config.toml
horizontal_flip = true
rotation_deg = 10
norm = "groupnorm"
activation = "relu"
blocks_per_level = 2
upsampling = "nearest_conv"
init = "trunc_normal_002"
optimizer = "muon"
muon_scale = "match_rms_adamw"
nesterov = true
adamw_lr_other_params = 0.001
grad_clip = 5.0
epochs = 9.3
lr_schedule = "step"
weight_decay = 0.1
Rows from block 4, named by matrix and row number. Rows with one number belong to one channel. Each number is 50 + 10 x the weight over its row's rms, rounded and kept within 0 to 99. All counts start at 0. After the name is the row's rms in percent of the matrix's.
# convs0: first 3x3 conv (model.enc.2.0.convs.0.weight, 96x96x3x3, standardized in use), inputs 36-47, a 3x3 kernel for each
# convs1: second 3x3 conv (model.enc.2.0.convs.1.weight, 96x96x3x3, standardized in use, transposed), outputs 36-47, a 3x3 kernel for each
convs0.19 096:49 54 58 68 61 62 68 48 46 62 55 64 53 65 41 73 52 49 47 46 55 44 48 52 47 42 46 44 40 42 42 56 53 41 60 61 47 38 52 51 58 49 52 55 38 39 70 64 65 64 49 64 72 74 52 50 63 37 67 40 48 63 52 51 42 58 68 46 61 53 45 52 40 63 34 48 58 53 51 35 46 43 54 42 39 74 49 50 42 53 43 84 57 51 45 65 54 58 63 38 51 47 42 51 53 51 68 45
convs0.20 099:47 43 50 65 57 54 54 53 53 51 50 50 52 52 56 51 41 57 32 34 55 47 46 46 50 54 42 55 58 37 45 69 46 55 53 46 63 52 43 50 44 34 53 36 47 32 61 42 46 51 26 45 41 38 54 65 49 51 52 46 49 51 46 67 33 29 58 38 40 40 49 50 39 32 38 45 42 54 51 50 59 40 49 58 47 44 48 51 37 41 49 51 37 53 53 35 57 39 43 54 54 55 59 58 47 41 54 57
convs0.21 108:43 57 43 62 54 46 52 54 52 47 47 60 44 69 64 48 27 57 50 59 64 38 43 52 54 60 51 50 39 28 47 52 51 38 52 57 45 79 79 63 69 40 71 70 45 52 45 49 50 65 57 39 53 55 52 36 49 39 61 31 45 46 48 27 41 83 70 48 37 68 62 40 46 37 46 44 50 41 45 45 41 57 43 32 32 43 56 35 50 43 47 61 53 58 58 45 59 28 35 36 49 52 44 60 43 58 57 50
convs0.22 098:42 47 34 42 40 39 53 60 56 52 52 43 61 51 40 61 55 33 48 51 29 52 28 40 39 37 49 55 46 51 57 47 53 44 58 71 35 39 45 42 55 66 66 21 42 48 58 36 62 62 54 56 56 44 45 46 49 39 44 54 31 24 49 40 53 55 45 51 58 67 65 52 40 40 41 46 49 50 42 52 60 51 41 36 64 33 37 48 23 36 45 64 71 63 61 56 42 66 63 40 44 65 49 37 61 50 49 70
convs0.23 100:54 52 58 47 50 39 42 44 33 43 45 51 60 63 47 44 51 46 49 63 55 52 47 66 42 38 32 45 52 44 42 39 48 57 46 44 53 38 47 57 77 67 36 46 54 44 45 43 46 56 51 43 62 48 52 55 58 63 41 50 49 62 60 48 57 44 48 39 45 48 38 21 44 48 56 42 33 38 30 32 44 44 39 33 57 47 54 48 43 76 41 40 39 56 49 47 41 46 54 51 48 63 43 51 37 56 49 45
convs0.24 092:50 40 58 60 56 46 56 54 41 35 60 51 53 69 43 53 65 42 46 54 48 41 43 46 52 55 49 69 55 47 59 58 67 49 71 51 49 47 46 50 58 51 52 44 50 52 53 50 53 53 43 43 55 48 44 38 55 55 47 60 37 34 41 49 51 59 52 56 61 54 55 52 48 65 63 59 62 50 50 52 53 30 50 66 65 55 45 63 62 68 33 42 42 45 52 33 51 61 44 53 65 77 57 78 70 52 64 60
convs0.25 104:64 66 43 69 79 51 61 69 57 32 54 31 40 56 58 48 48 54 33 46 51 59 52 55 58 53 52 43 57 51 49 52 44 48 45 44 58 38 52 26 54 51 54 71 70 51 55 33 55 51 53 45 56 47 43 57 44 54 56 46 49 39 46 41 59 33 41 57 43 49 56 53 48 50 65 41 43 59 37 29 51 42 53 45 47 55 33 28 44 19 48 41 49 46 58 51 54 51 41 56 63 37 65 66 39 46 70 35
convs0.26 103:46 46 47 58 50 41 50 49 49 55 55 48 47 43 53 57 55 75 48 60 52 47 44 48 27 36 38 46 39 24 49 49 50 32 43 36 57 44 47 51 42 61 27 54 47 62 51 51 55 48 43 38 46 43 56 56 73 45 44 51 43 46 32 47 44 52 50 37 74 50 52 68 71 71 55 62 61 53 33 32 38 46 47 52 61 52 35 50 43 27 56 47 60 44 49 71 46 39 56 53 52 58 42 48 57 42 55 61
convs0.27 103:52 46 48 49 51 45 50 50 43 46 49 50 43 59 54 50 48 37 57 58 56 42 49 56 39 36 43 51 50 39 41 45 44 42 58 56 45 28 50 68 58 70 77 69 80 46 42 48 37 50 42 56 62 44 51 46 50 34 49 46 43 44 40 38 46 38 36 50 32 23 29 44 61 59 41 47 40 33 58 50 35 55 44 40 48 48 57 60 59 45 50 36 36 46 52 55 52 57 50 46 47 51 54 32 51 49 44 43
convs0.28 102:55 43 66 59 41 63 52 57 61 52 65 43 33 49 56 47 38 40 45 54 61 33 38 54 55 40 56 55 58 43 39 46 29 58 40 41 39 61 43 61 51 46 57 43 34 51 45 51 58 55 36 53 60 44 51 46 42 58 71 50 44 63 36 37 26 57 63 46 54 52 46 57 68 55 60 58 36 52 53 39 36 56 41 64 54 57 60 38 56 52 49 61 52 30 45 52 60 53 59 42 47 66 59 51 50 42 28 49
convs0.29 092:49 68 64 49 52 47 52 66 59 52 44 42 72 50 61 43 54 30 42 49 56 49 50 38 53 50 41 50 51 38 66 55 53 45 39 42 56 37 46 61 51 59 60 62 73 54 67 51 65 54 46 45 53 42 54 45 51 71 55 55 49 51 48 49 33 32 55 51 45 42 41 40 59 56 57 55 64 50 60 68 57 39 44 39 67 63 38 53 52 45 43 41 45 58 69 47 47 39 46 57 59 52 53 48 49 51 47 48
convs0.30 098:55 63 62 35 50 47 32 39 49 63 43 57 46 33 39 50 53 45 54 49 42 50 55 49 54 54 45 64 41 46 54 56 51 46 43 40 40 33 58 40 19 52 61 45 45 49 49 51 53 58 60 63 62 58 43 54 46 53 57 58 55 64 36 47 37 50 59 46 54 60 40 56 53 55 49 58 53 47 61 49 40 63 62 55 53 57 63 44 47 30 59 65 47 52 38 45 44 52 43 50 72 46 51 51 52 46 51 41
convs0.31 095:49 47 55 34 44 61 27 41 43 65 66 53 60 49 62 46 49 48 51 43 54 36 38 52 45 43 45 48 55 62 52 44 48 39 34 32 44 41 56 66 59 47 46 55 62 59 50 65 68 51 44 49 45 56 46 51 43 56 58 54 45 46 59 59 56 48 54 61 45 48 46 46 58 55 52 51 49 44 39 41 40 54 49 64 59 44 35 52 45 38 58 57 39 49 30 27 48 40 47 46 48 52 59 61 62 32 41 45
convs0.32 105:44 48 43 57 49 37 46 46 29 50 45 41 42 47 52 56 39 42 47 38 45 58 46 46 43 41 51 49 52 37 60 49 50 60 39 50 43 63 80 42 39 67 57 52 76 44 47 47 44 52 46 40 40 52 59 53 48 58 51 50 65 51 61 66 44 61 78 46 71 55 45 61 54 47 59 56 45 48 41 37 45 54 57 48 54 46 36 49 53 41 51 58 52 53 39 47 57 48 58 64 42 46 67 57 46 50 38 30
convs0.33 096:55 43 59 50 52 47 66 51 40 52 47 59 31 45 37 47 54 52 46 55 51 38 57 53 44 67 59 40 57 49 47 43 47 52 63 37 57 50 60 69 37 43 35 64 71 68 55 42 53 44 78 47 42 62 56 55 71 51 51 55 51 51 61 60 51 46 44 85 49 59 53 64 51 55 50 44 34 43 53 54 44 51 65 51 44 55 51 60 66 71 51 42 64 50 66 39 38 52 41 42 58 46 52 45 48 49 40 55
convs0.34 101:52 47 55 56 50 55 55 60 55 45 55 59 50 51 52 46 47 57 44 54 43 65 61 60 59 55 50 40 49 52 61 56 53 68 53 51 48 73 41 67 52 68 44 31 45 58 40 41 71 51 41 55 53 54 54 53 43 68 78 65 73 64 61 41 57 69 49 39 59 57 49 51 47 47 51 44 53 43 53 41 41 47 52 41 56 69 64 40 59 53 46 55 48 54 57 53 41 51 57 39 43 53 57 54 28 60 55 38
convs0.35 098:48 34 36 47 50 54 47 67 55 45 67 44 66 44 57 61 70 56 58 52 61 48 52 43 64 34 37 64 51 46 60 51 42 50 44 48 40 45 36 29 59 53 38 52 52 65 38 39 55 51 61 44 52 40 63 48 34 55 55 47 55 40 53 50 41 54 62 61 54 45 50 40 56 53 49 51 53 54 46 48 49 46 55 47 58 37 29 49 58 39 48 48 63 65 45 42 47 55 44 59 55 51 66 32 48 39 36 41
convs0.36 100:49 35 58 48 56 45 45 43 50 41 30 59 54 65 65 53 48 39 43 64 52 62 36 62 56 44 56 57 50 43 56 50 54 55 52 54 41 36 60 44 58 44 56 52 42 45 52 62 39 64 86 57 47 37 51 58 44 55 35 43 34 53 48 57 50 60 71 70 40 38 60 58 41 47 54 46 46 56 52 44 49 55 66 52 42 42 69 50 39 44 59 29 50 42 66 47 55 40 41 59 48 48 54 57 57 39 54 61
convs0.37 107:46 45 38 42 41 36 43 53 50 53 69 56 76 38 40 42 40 39 48 43 48 38 49 59 59 58 47 47 49 49 47 48 55 51 50 54 49 48 29 55 19 47 49 41 77 40 51 56 54 52 39 52 49 54 49 56 44 42 52 72 61 46 46 39 56 31 66 46 49 55 57 44 48 35 45 50 64 57 62 47 47 44 40 41 42 67 79 47 40 37 43 36 38 48 43 45 28 52 28 42 54 49 41 41 30 59 42 40
convs0.38 098:48 51 52 36 56 37 51 56 41 31 60 56 54 53 53 54 74 43 55 57 62 43 43 62 57 59 50 51 54 48 51 37 49 44 58 54 39 37 31 41 46 40 39 45 39 41 60 60 57 47 56 52 44 51 68 53 42 68 64 45 37 73 60 59 50 59 67 58 52 60 48 55 60 60 59 53 61 68 40 50 45 47 50 69 35 46 55 31 59 39 51 53 59 71 51 55 58 43 54 46 57 56 39 56 53 44 66 45
convs0.39 094:49 59 46 48 51 63 74 61 32 64 53 51 49 58 52 37 56 47 50 46 55 61 42 52 40 37 41 45 62 56 38 67 41 54 70 52 44 45 53 50 55 38 53 51 55 49 64 56 47 71 54 56 66 41 58 63 64 45 43 35 61 63 37 50 59 57 44 52 66 35 46 49 60 55 45 50 45 46 54 49 48 68 68 34 60 49 42 38 27 37 53 54 73 49 56 59 40 44 50 57 67 68 60 41 56 60 48 45
convs0.40 098:37 47 64 47 53 54 50 53 59 56 47 43 48 44 53 50 38 59 62 40 53 56 46 56 59 48 64 39 52 46 41 43 51 48 53 60 46 52 52 55 51 48 33 35 57 46 55 48 51 52 32 63 34 51 58 51 71 35 50 50 43 61 41 55 57 43 47 42 50 47 52 60 52 42 55 49 43 65 41 45 63 38 39 55 43 51 63 42 57 82 67 58 47 65 48 24 62 45 20 48 44 39 46 67 34 41 63 39
convs0.41 107:44 41 47 49 46 47 52 60 54 61 49 47 47 55 44 46 50 42 45 52 46 51 42 38 48 53 47 52 48 55 61 52 56 56 56 55 80 78 61 38 23 36 27 29 45 44 45 47 36 45 40 52 45 45 53 53 48 57 59 53 44 45 43 63 57 65 40 44 53 67 68 54 46 46 43 69 63 67 63 56 64 33 30 45 45 57 59 41 39 33 54 46 45 43 45 38 41 49 49 54 51 56 34 26 39 28 48 48
convs0.42 095:47 50 59 58 47 45 46 31 56 51 47 62 31 39 47 40 49 57 42 59 23 53 54 57 50 43 43 58 38 28 67 68 58 51 44 45 47 52 57 37 34 47 56 56 64 49 56 64 55 53 58 61 53 47 70 39 48 61 60 61 54 58 39 53 47 54 64 33 45 49 57 46 61 50 45 59 57 55 65 42 42 59 58 45 50 52 31 57 58 50 46 36 25 36 41 37 56 60 43 39 36 55 40 39 34 47 57 40
convs0.43 097:39 39 39 57 57 44 52 48 47 44 47 46 51 53 59 43 53 43 53 45 46 41 37 32 41 53 32 55 50 56 55 53 60 38 53 64 64 72 74 64 69 75 76 73 63 45 55 44 64 65 53 51 54 58 47 53 57 48 59 65 61 50 51 46 51 46 47 44 31 43 52 51 31 44 49 49 59 61 45 49 42 49 53 43 51 67 63 41 46 49 56 53 51 57 49 57 45 44 43 42 46 44 42 47 46 49 46 50
convs0.44 096:72 37 48 66 56 38 51 43 45 54 55 50 55 45 63 66 42 68 53 60 46 42 60 45 50 54 51 42 43 43 61 56 57 63 48 76 37 51 24 49 59 37 74 60 44 68 39 45 38 48 57 31 44 42 55 34 41 72 54 60 58 48 35 39 46 48 53 43 55 38 56 62 59 51 38 60 57 35 71 59 52 63 43 47 49 49 57 55 50 33 53 55 36 44 55 59 33 50 50 45 40 52 44 49 45 45 42 57
convs0.45 097:51 63 41 72 48 48 50 70 48 29 43 52 57 49 35 59 72 64 34 66 50 61 41 29 57 53 61 35 31 50 39 40 69 49 36 48 66 27 50 50 48 31 48 40 41 52 42 65 36 36 61 40 58 38 66 43 54 73 62 36 48 36 54 39 38 51 34 43 62 52 51 55 36 57 56 46 45 36 30 33 46 48 64 32 59 43 41 49 59 51 51 35 71 56 35 44 48 49 54 40 52 45 52 53 57 47 55 51
convs0.46 093:42 28 45 37 39 44 47 42 48 54 52 41 49 54 41 61 43 43 60 47 44 37 46 47 48 39 51 42 35 40 59 50 60 37 45 31 48 49 48 56 45 53 62 43 60 69 41 51 43 55 55 38 35 59 35 49 45 65 43 46 48 50 50 59 42 39 63 46 29 47 49 37 69 53 45 50 47 48 45 42 44 60 54 42 45 53 64 42 52 59 34 41 57 55 51 55 40 55 56 48 52 63 37 49 49 44 29 41
convs0.47 094:63 48 49 74 63 43 61 51 53 46 52 52 61 44 44 50 49 47 47 45 39 45 37 54 52 57 62 49 56 56 57 64 50 46 42 58 43 54 56 52 40 39 40 55 62 61 63 58 57 50 45 53 56 48 56 42 43 54 30 60 48 37 54 55 44 48 50 63 49 56 40 50 67 62 76 47 38 48 52 45 41 49 59 58 59 63 67 40 42 54 55 61 46 42 48 50 38 33 54 46 48 61 41 48 58 45 40 68
convs0.48 102:48 33 47 49 44 50 53 59 41 50 30 49 69 38 57 44 50 66 45 48 46 48 34 43 41 60 50 46 45 54 52 62 58 46 51 57 50 44 59 40 45 59 48 45 52 53 50 54 45 37 51 39 27 29 44 61 73 41 56 60 51 50 67 72 30 66 39 38 65 54 44 62 57 47 64 43 32 46 60 55 56 48 46 30 50 59 54 44 32 48 37 48 44 48 54 51 44 49 39 45 49 53 52 37 50 47 46 64
convs0.49 098:45 60 41 45 60 44 35 51 51 48 47 49 39 50 52 45 46 49 30 37 48 39 36 32 43 44 45 40 51 63 28 49 65 40 48 51 26 46 43 35 55 65 42 44 63 55 67 45 54 49 43 43 61 44 51 62 59 49 52 46 37 43 50 33 47 37 43 48 48 43 51 46 49 56 60 31 62 63 34 47 58 30 40 41 48 57 51 57 65 55 49 31 56 42 45 66 48 47 63 36 59 51 54 71 61 58 62 58
convs0.50 102:58 54 50 44 51 41 44 46 48 35 55 31 40 49 66 42 42 45 63 63 53 38 36 41 57 55 51 64 65 54 44 53 45 52 40 42 46 42 44 47 39 70 79 80 67 59 41 49 55 32 39 47 52 48 47 51 49 42 51 39 36 44 58 28 47 44 48 53 45 53 40 61 50 58 40 40 55 51 57 61 61 63 60 46 37 51 52 39 36 66 48 32 19 49 68 49 51 47 53 49 61 48 42 40 44 45 53 51
convs1.19 086:47 36 46 45 43 41 61 43 41 71 31 46 41 54 46 34 69 35 50 49 46 54 53 47 47 43 51 55 60 53 28 56 72 16 54 61 50 45 62 42 34 61 51 51 61 42 40 48 54 55 50 53 47 37 48 42 46 43 24 49 51 58 52 42 53 64 46 54 57 46 64 54 56 60 62 52 67 70 48 65 58 49 63 63 65 76 68 45 51 57 75 65 68 45 55 57 50 54 45 71 53 42 49 48 54 38 55 52
convs1.20 110:61 52 54 54 56 66 50 39 55 51 31 48 52 37 46 55 39 66 36 43 37 42 42 44 46 57 48 53 46 34 49 49 49 36 65 30 48 47 55 34 38 49 58 54 52 75 48 44 56 41 53 40 62 64 56 67 44 51 55 57 39 54 49 38 54 54 35 67 48 44 51 48 40 57 62 44 47 39 47 44 56 64 38 53 56 67 56 65 56 36 33 40 35 37 32 41 35 45 53 38 58 42 40 54 50 55 51 41
convs1.21 091:72 67 52 62 53 50 68 60 51 55 43 53 48 63 37 57 44 46 53 64 36 57 36 45 74 59 41 56 47 56 62 51 48 52 59 64 64 54 37 45 59 63 56 57 62 63 51 56 54 66 54 49 32 42 56 44 49 44 58 57 43 59 57 54 65 65 56 58 69 56 64 36 45 52 41 44 50 60 56 53 50 59 51 48 42 35 32 52 45 44 55 61 61 61 67 73 66 84 58 50 61 44 60 76 38 46 68 41
convs1.22 110:59 58 49 54 43 31 60 57 54 57 46 31 56 43 35 40 52 56 61 49 63 56 45 40 40 31 34 43 53 52 55 58 58 29 43 67 36 33 33 37 46 55 45 36 46 38 59 39 57 53 33 36 53 49 50 56 31 53 60 46 55 77 60 52 50 47 62 47 47 58 45 45 59 47 65 67 38 46 49 30 45 64 52 41 38 49 42 48 53 43 53 55 57 59 75 58 52 61 38 60 43 47 68 54 53 65 48 48
convs1.23 108:68 63 31 60 64 51 58 41 49 66 61 58 55 59 34 58 59 54 48 52 40 45 50 48 37 63 53 55 52 35 54 57 33 46 43 59 38 39 46 76 79 79 38 42 53 46 47 47 43 43 25 45 72 60 63 52 61 61 61 51 68 72 55 59 53 59 50 48 55 60 55 56 30 24 48 48 37 60 58 46 63 48 32 44 55 44 53 36 33 32 32 46 44 36 50 51 44 51 48 55 52 38 48 42 34 55 37 47
convs1.24 129:71 45 51 64 43 52 52 46 54 55 54 44 64 46 59 47 38 45 33 37 35 32 48 38 61 66 50 51 47 41 37 53 38 51 66 55 45 51 46 30 34 41 51 54 51 54 60 50 42 62 62 41 65 57 52 61 47 41 47 35 53 41 29 33 34 40 30 42 43 49 39 50 56 51 52 50 50 43 55 42 40 73 49 39 60 47 57 48 47 52 34 43 46 38 49 65 53 56 59 42 38 47 47 38 44 59 40 44
convs1.25 079:59 53 53 64 50 49 47 43 45 40 48 50 37 61 52 50 57 43 28 40 51 45 53 49 51 51 51 70 48 58 43 44 59 46 53 66 46 33 43 38 41 55 48 48 49 55 61 59 54 65 58 48 62 48 53 36 64 44 53 67 34 54 56 51 74 58 38 64 65 36 51 58 54 60 56 50 62 42 35 38 52 46 48 50 45 30 33 49 44 39 45 57 67 37 55 59 51 39 50 48 50 53 43 53 50 54 76 65
convs1.26 095:44 49 48 41 31 60 47 39 38 54 44 34 52 41 67 55 55 79 54 56 55 49 51 43 44 44 58 48 54 43 36 61 38 45 52 47 50 44 47 46 44 50 48 43 40 56 57 45 51 41 38 44 55 46 59 46 50 54 34 57 57 62 59 52 43 36 60 38 43 51 41 56 46 52 44 60 42 34 34 53 42 39 45 37 45 52 44 51 50 41 68 71 63 69 71 58 63 55 55 61 42 39 64 26 46 46 41 38
convs1.27 092:57 57 49 44 41 54 48 30 27 53 58 63 48 66 54 59 66 52 59 60 46 33 44 53 36 33 28 52 65 48 60 52 34 39 35 42 42 37 32 78 81 56 56 52 53 31 43 56 44 47 43 45 44 53 53 55 62 37 36 38 62 50 48 44 51 53 45 51 65 42 60 45 40 31 46 54 52 51 56 65 67 52 37 20 52 46 59 63 54 40 44 38 37 45 62 61 55 45 39 46 49 43 34 50 53 57 61 37
convs1.28 080:61 51 68 61 51 40 48 49 71 71 44 42 53 43 44 47 37 57 39 52 38 60 51 58 81 72 49 60 48 32 67 65 39 41 54 38 53 48 50 54 50 54 66 60 57 57 27 36 43 42 55 35 32 59 48 57 40 55 58 56 46 55 64 50 52 61 44 43 40 49 60 52 44 46 48 35 58 61 55 72 74 61 46 54 49 28 44 60 45 45 36 61 57 51 59 57 48 64 54 51 56 48 43 56 52 44 45 40
convs1.29 108:32 52 49 43 54 52 49 39 43 54 50 38 36 34 37 56 42 47 44 44 36 46 48 53 32 43 39 50 46 45 47 36 32 53 40 53 38 38 42 55 49 48 53 51 66 47 53 59 40 45 40 52 47 38 38 54 59 47 36 61 38 34 40 51 57 60 45 48 48 48 45 43 48 59 35 53 51 56 55 56 41 43 51 60 60 56 48 35 46 51 43 35 53 40 47 48 62 58 36 58 58 50 36 39 42 46 53 47
convs1.30 092:65 36 58 72 50 55 63 67 46 49 53 61 55 41 53 64 52 31 41 38 45 36 48 40 44 47 37 48 40 57 33 50 52 55 57 35 52 33 44 46 37 40 47 46 53 46 69 48 52 59 51 39 27 64 30 52 46 35 45 38 48 44 34 45 47 57 52 56 61 37 43 38 63 59 48 24 26 51 30 45 55 60 66 79 40 44 70 43 40 66 62 52 54 54 53 63 58 49 42 47 50 59 56 44 41 39 48 52
convs1.31 110:59 64 75 63 56 66 52 60 52 53 56 52 39 46 48 39 44 49 52 57 47 49 40 53 39 35 50 47 46 53 46 48 44 29 41 49 47 46 49 51 41 47 53 50 49 57 64 49 58 66 46 57 57 35 48 50 52 36 43 50 45 43 55 51 48 64 50 49 31 52 50 41 62 55 58 80 67 65 56 43 40 49 65 56 66 53 49 44 50 52 49 48 49 50 51 42 63 56 32 59 71 46 69 76 53 41 50 59
convs1.32 106:47 46 55 39 54 52 55 61 50 55 49 47 54 46 44 41 36 48 51 48 43 45 62 54 43 52 46 53 59 47 52 46 59 59 64 53 67 63 63 56 44 53 60 49 59 36 42 33 44 39 44 55 47 50 51 34 48 59 40 44 38 50 53 81 38 61 81 42 67 77 37 70 55 57 42 47 52 38 42 51 40 60 56 47 53 51 38 45 42 47 53 61 56 54 56 51 46 53 49 61 42 55 80 54 57 72 56 54
convs1.33 101:37 40 44 41 29 53 42 46 62 43 66 46 56 49 56 46 47 35 71 74 72 43 80 61 62 41 57 49 43 54 56 62 72 44 63 53 53 55 56 52 48 56 40 54 58 66 47 62 70 51 38 40 69 45 35 52 37 32 47 53 35 40 43 48 47 50 48 73 55 46 43 70 55 37 38 55 62 35 68 51 45 63 58 49 54 73 53 35 53 59 70 81 73 48 47 61 56 51 56 47 66 37 47 56 42 37 55 49
convs1.34 085:68 48 37 35 45 32 48 41 31 62 55 42 50 48 28 37 55 34 52 66 53 86 55 56 53 66 55 35 35 42 51 51 57 51 46 59 57 50 53 50 54 57 42 39 40 62 69 26 44 59 52 42 52 54 53 35 62 62 54 61 42 54 51 51 49 62 49 47 61 55 56 52 47 49 51 48 36 43 52 48 49 36 37 38 45 59 59 48 48 39 59 49 54 52 51 45 36 40 46 47 41 43 47 50 59 43 64 61
convs1.35 105:39 47 57 60 48 56 70 52 56 46 63 60 80 63 24 56 37 43 50 54 64 53 55 66 60 55 47 53 29 52 50 57 53 54 40 51 47 54 52 58 57 56 36 22 38 57 63 39 67 60 54 66 58 41 37 38 45 47 35 37 46 42 43 51 51 64 57 51 41 52 35 38 42 31 51 53 55 42 30 39 37 61 75 63 57 56 57 76 64 35 42 51 69 41 43 53 56 37 50 64 49 43 53 55 53 35 46 55
convs1.36 109:64 60 64 49 34 53 51 40 49 44 63 63 46 59 41 65 53 44 62 62 58 38 46 51 62 53 56 51 33 48 57 39 39 52 43 37 52 47 43 46 56 52 53 45 50 59 43 48 59 57 46 59 63 55 49 47 59 38 38 50 44 41 53 56 61 43 49 67 65 51 54 48 39 55 46 56 54 50 58 66 64 54 34 37 34 44 60 55 55 36 53 64 48 48 67 67 53 64 53 47 45 48 68 43 30 53 37 26
convs1.37 091:36 48 58 39 46 45 57 48 42 48 28 63 63 41 68 41 77 44 60 70 42 59 41 41 42 40 60 50 55 48 50 62 72 55 34 26 37 49 58 37 37 43 45 46 55 52 30 43 56 49 55 62 54 41 40 53 45 34 43 37 33 47 55 45 48 61 41 58 74 47 63 62 43 41 78 41 40 65 42 71 59 43 49 56 50 48 48 35 49 58 35 27 51 36 33 59 52 55 46 47 52 57 38 61 45 39 41 53
convs1.38 086:53 64 50 41 48 39 47 43 46 57 42 47 45 78 51 73 55 51 48 62 43 56 60 66 59 57 57 58 64 57 67 69 38 58 48 39 43 43 33 42 45 40 59 44 50 47 62 47 29 47 51 50 42 51 42 28 46 43 46 46 47 32 42 57 53 56 69 40 59 71 56 52 47 49 42 58 52 41 65 55 53 43 60 54 72 66 54 41 52 67 57 57 47 36 60 66 47 54 45 50 58 43 46 50 51 59 66 52
convs1.39 102:61 41 43 37 37 12 54 56 36 49 40 46 38 39 50 46 55 63 69 52 49 38 53 37 36 44 52 39 33 53 53 45 69 37 35 53 43 46 53 61 40 43 59 58 60 51 45 53 38 62 42 46 72 32 52 38 42 23 36 47 35 43 52 39 55 42 51 50 47 59 39 29 60 66 61 56 60 61 50 52 45 51 54 46 53 61 65 48 67 57 44 49 56 45 52 52 56 51 39 62 63 55 66 67 68 60 46 54
convs1.40 102:55 27 46 42 52 59 45 45 47 43 37 41 63 38 37 56 48 19 54 71 44 62 47 48 60 38 34 63 43 63 55 45 51 53 54 64 36 38 46 22 25 32 42 38 51 51 47 47 63 57 67 63 36 58 46 63 23 44 53 33 53 45 45 36 51 48 45 59 56 47 60 51 41 51 57 17 44 56 39 47 42 35 48 46 18 47 53 41 36 51 37 47 51 42 36 50 41 46 50 53 46 46 54 58 46 56 75 64
convs1.41 131:66 55 53 62 67 48 49 48 43 57 50 51 43 43 43 45 37 42 55 50 44 54 62 48 35 36 45 53 42 51 45 51 49 49 58 55 52 42 42 52 51 50 82 79 87 49 52 40 38 46 44 59 50 36 45 52 53 46 44 49 65 59 59 47 48 51 45 37 43 61 56 56 57 63 57 39 47 40 53 52 38 27 45 46 55 48 44 51 47 47 42 42 47 49 47 48 50 55 50 59 47 48 54 51 44 59 54 51
convs1.42 089:40 63 81 45 55 59 77 53 37 59 45 40 59 48 44 56 33 47 39 54 50 54 50 45 43 47 32 50 58 57 60 68 63 60 73 66 59 50 48 58 61 48 50 46 37 57 51 48 54 59 42 55 60 48 39 37 61 38 38 71 47 57 76 48 53 40 58 52 45 61 58 46 62 61 53 50 45 22 51 51 30 38 34 47 51 52 57 38 46 38 35 57 56 46 32 30 47 39 31 43 31 46 54 52 34 50 46 56
convs1.43 140:72 53 41 57 48 31 52 66 49 52 59 52 52 53 47 35 55 25 41 50 49 45 47 44 42 40 42 44 41 49 54 51 52 55 38 42 58 61 53 32 37 37 70 69 65 52 58 40 48 71 55 53 55 46 65 57 59 73 70 61 67 50 44 53 66 61 36 49 61 40 44 40 40 31 51 61 47 54 51 51 52 57 61 56 41 46 59 54 39 50 36 30 24 48 50 45 34 42 43 52 35 48 60 47 47 55 56 48
convs1.44 099:54 60 43 51 46 44 56 42 42 44 49 29 41 47 48 46 47 59 38 50 51 59 34 52 40 58 43 39 39 33 53 38 64 62 60 60 49 44 56 50 42 37 57 30 40 49 74 33 45 60 43 59 58 42 71 54 50 70 59 70 48 53 61 31 48 44 32 47 46 47 53 40 54 41 41 61 68 38 49 54 27 50 56 16 53 67 46 46 32 38 44 44 53 42 48 59 43 49 36 56 39 51 53 56 61 47 49 50
convs1.45 071:49 57 27 69 65 48 44 56 58 30 54 51 47 56 50 43 51 43 36 46 53 64 55 53 61 63 60 61 55 44 53 47 39 45 62 61 50 50 38 47 44 56 49 61 47 49 56 60 46 54 58 40 45 52 52 52 51 70 38 67 48 43 37 54 50 48 49 62 39 43 58 37 38 52 45 64 50 60 53 57 51 42 48 60 53 44 58 65 48 53 55 64 51 54 48 54 58 54 55 48 34 44 44 49 50 40 58 41
convs1.46 105:71 47 44 62 60 41 43 56 54 45 46 53 49 65 45 53 64 26 58 65 53 38 32 44 44 37 30 54 59 53 44 51 65 45 43 62 40 47 34 54 45 46 49 37 46 67 47 41 50 46 57 41 46 30 48 43 62 46 51 60 54 55 50 46 50 61 46 39 45 55 62 49 35 34 32 45 40 59 36 29 24 55 38 40 60 48 50 40 29 32 31 31 39 49 42 54 53 55 44 55 58 57 56 57 57 53 52 50
convs1.47 085:53 42 65 27 33 52 34 55 60 51 44 46 41 56 50 50 77 61 47 43 47 61 57 43 59 63 51 55 57 62 40 55 39 60 26 53 38 44 44 43 43 42 41 56 63 51 37 42 49 46 60 62 67 39 56 61 54 40 33 32 55 44 35 50 50 57 56 62 46 52 53 40 45 66 57 35 54 53 33 48 36 65 34 47 56 42 40 58 78 47 71 51 52 66 60 47 47 49 54 49 43 37 62 66 42 52 63 39
convs1.48 097:74 42 36 76 49 56 60 57 49 75 38 46 71 49 53 52 46 48 38 43 44 52 49 48 47 55 52 49 57 43 54 51 53 52 68 74 64 43 67 54 55 54 42 62 54 75 80 40 47 62 45 45 45 37 56 74 50 57 62 55 57 61 52 51 38 42 54 34 57 62 37 51 67 59 53 48 53 59 41 71 61 50 65 52 48 68 50 47 50 45 53 43 55 54 43 55 57 49 47 58 34 29 61 31 34 57 59 50
convs1.49 128:55 32 47 50 32 42 50 49 54 49 53 46 58 62 39 54 46 44 34 35 44 63 52 49 50 44 57 40 55 59 46 52 40 40 43 44 40 50 45 40 35 37 48 37 57 44 66 59 41 48 76 47 51 50 51 40 50 65 60 57 43 49 44 45 52 45 41 47 41 49 52 39 30 55 59 38 46 66 42 47 64 31 46 59 46 51 54 54 48 55 43 54 58 46 64 59 49 60 59 64 36 40 36 33 41 54 49 58
convs1.50 091:60 26 25 53 67 51 34 46 50 40 38 35 45 30 40 45 29 37 68 39 59 38 56 49 42 26 24 24 27 47 35 43 63 53 44 66 42 48 59 49 53 57 54 59 64 55 48 52 66 51 62 50 60 54 44 40 40 55 49 41 34 51 34 49 51 45 53 62 50 32 29 41 56 53 59 60 70 52 54 38 27 42 44 47 34 51 42 31 47 53 56 60 60 44 44 42 65 45 41 57 34 52 35 41 50 57 53 50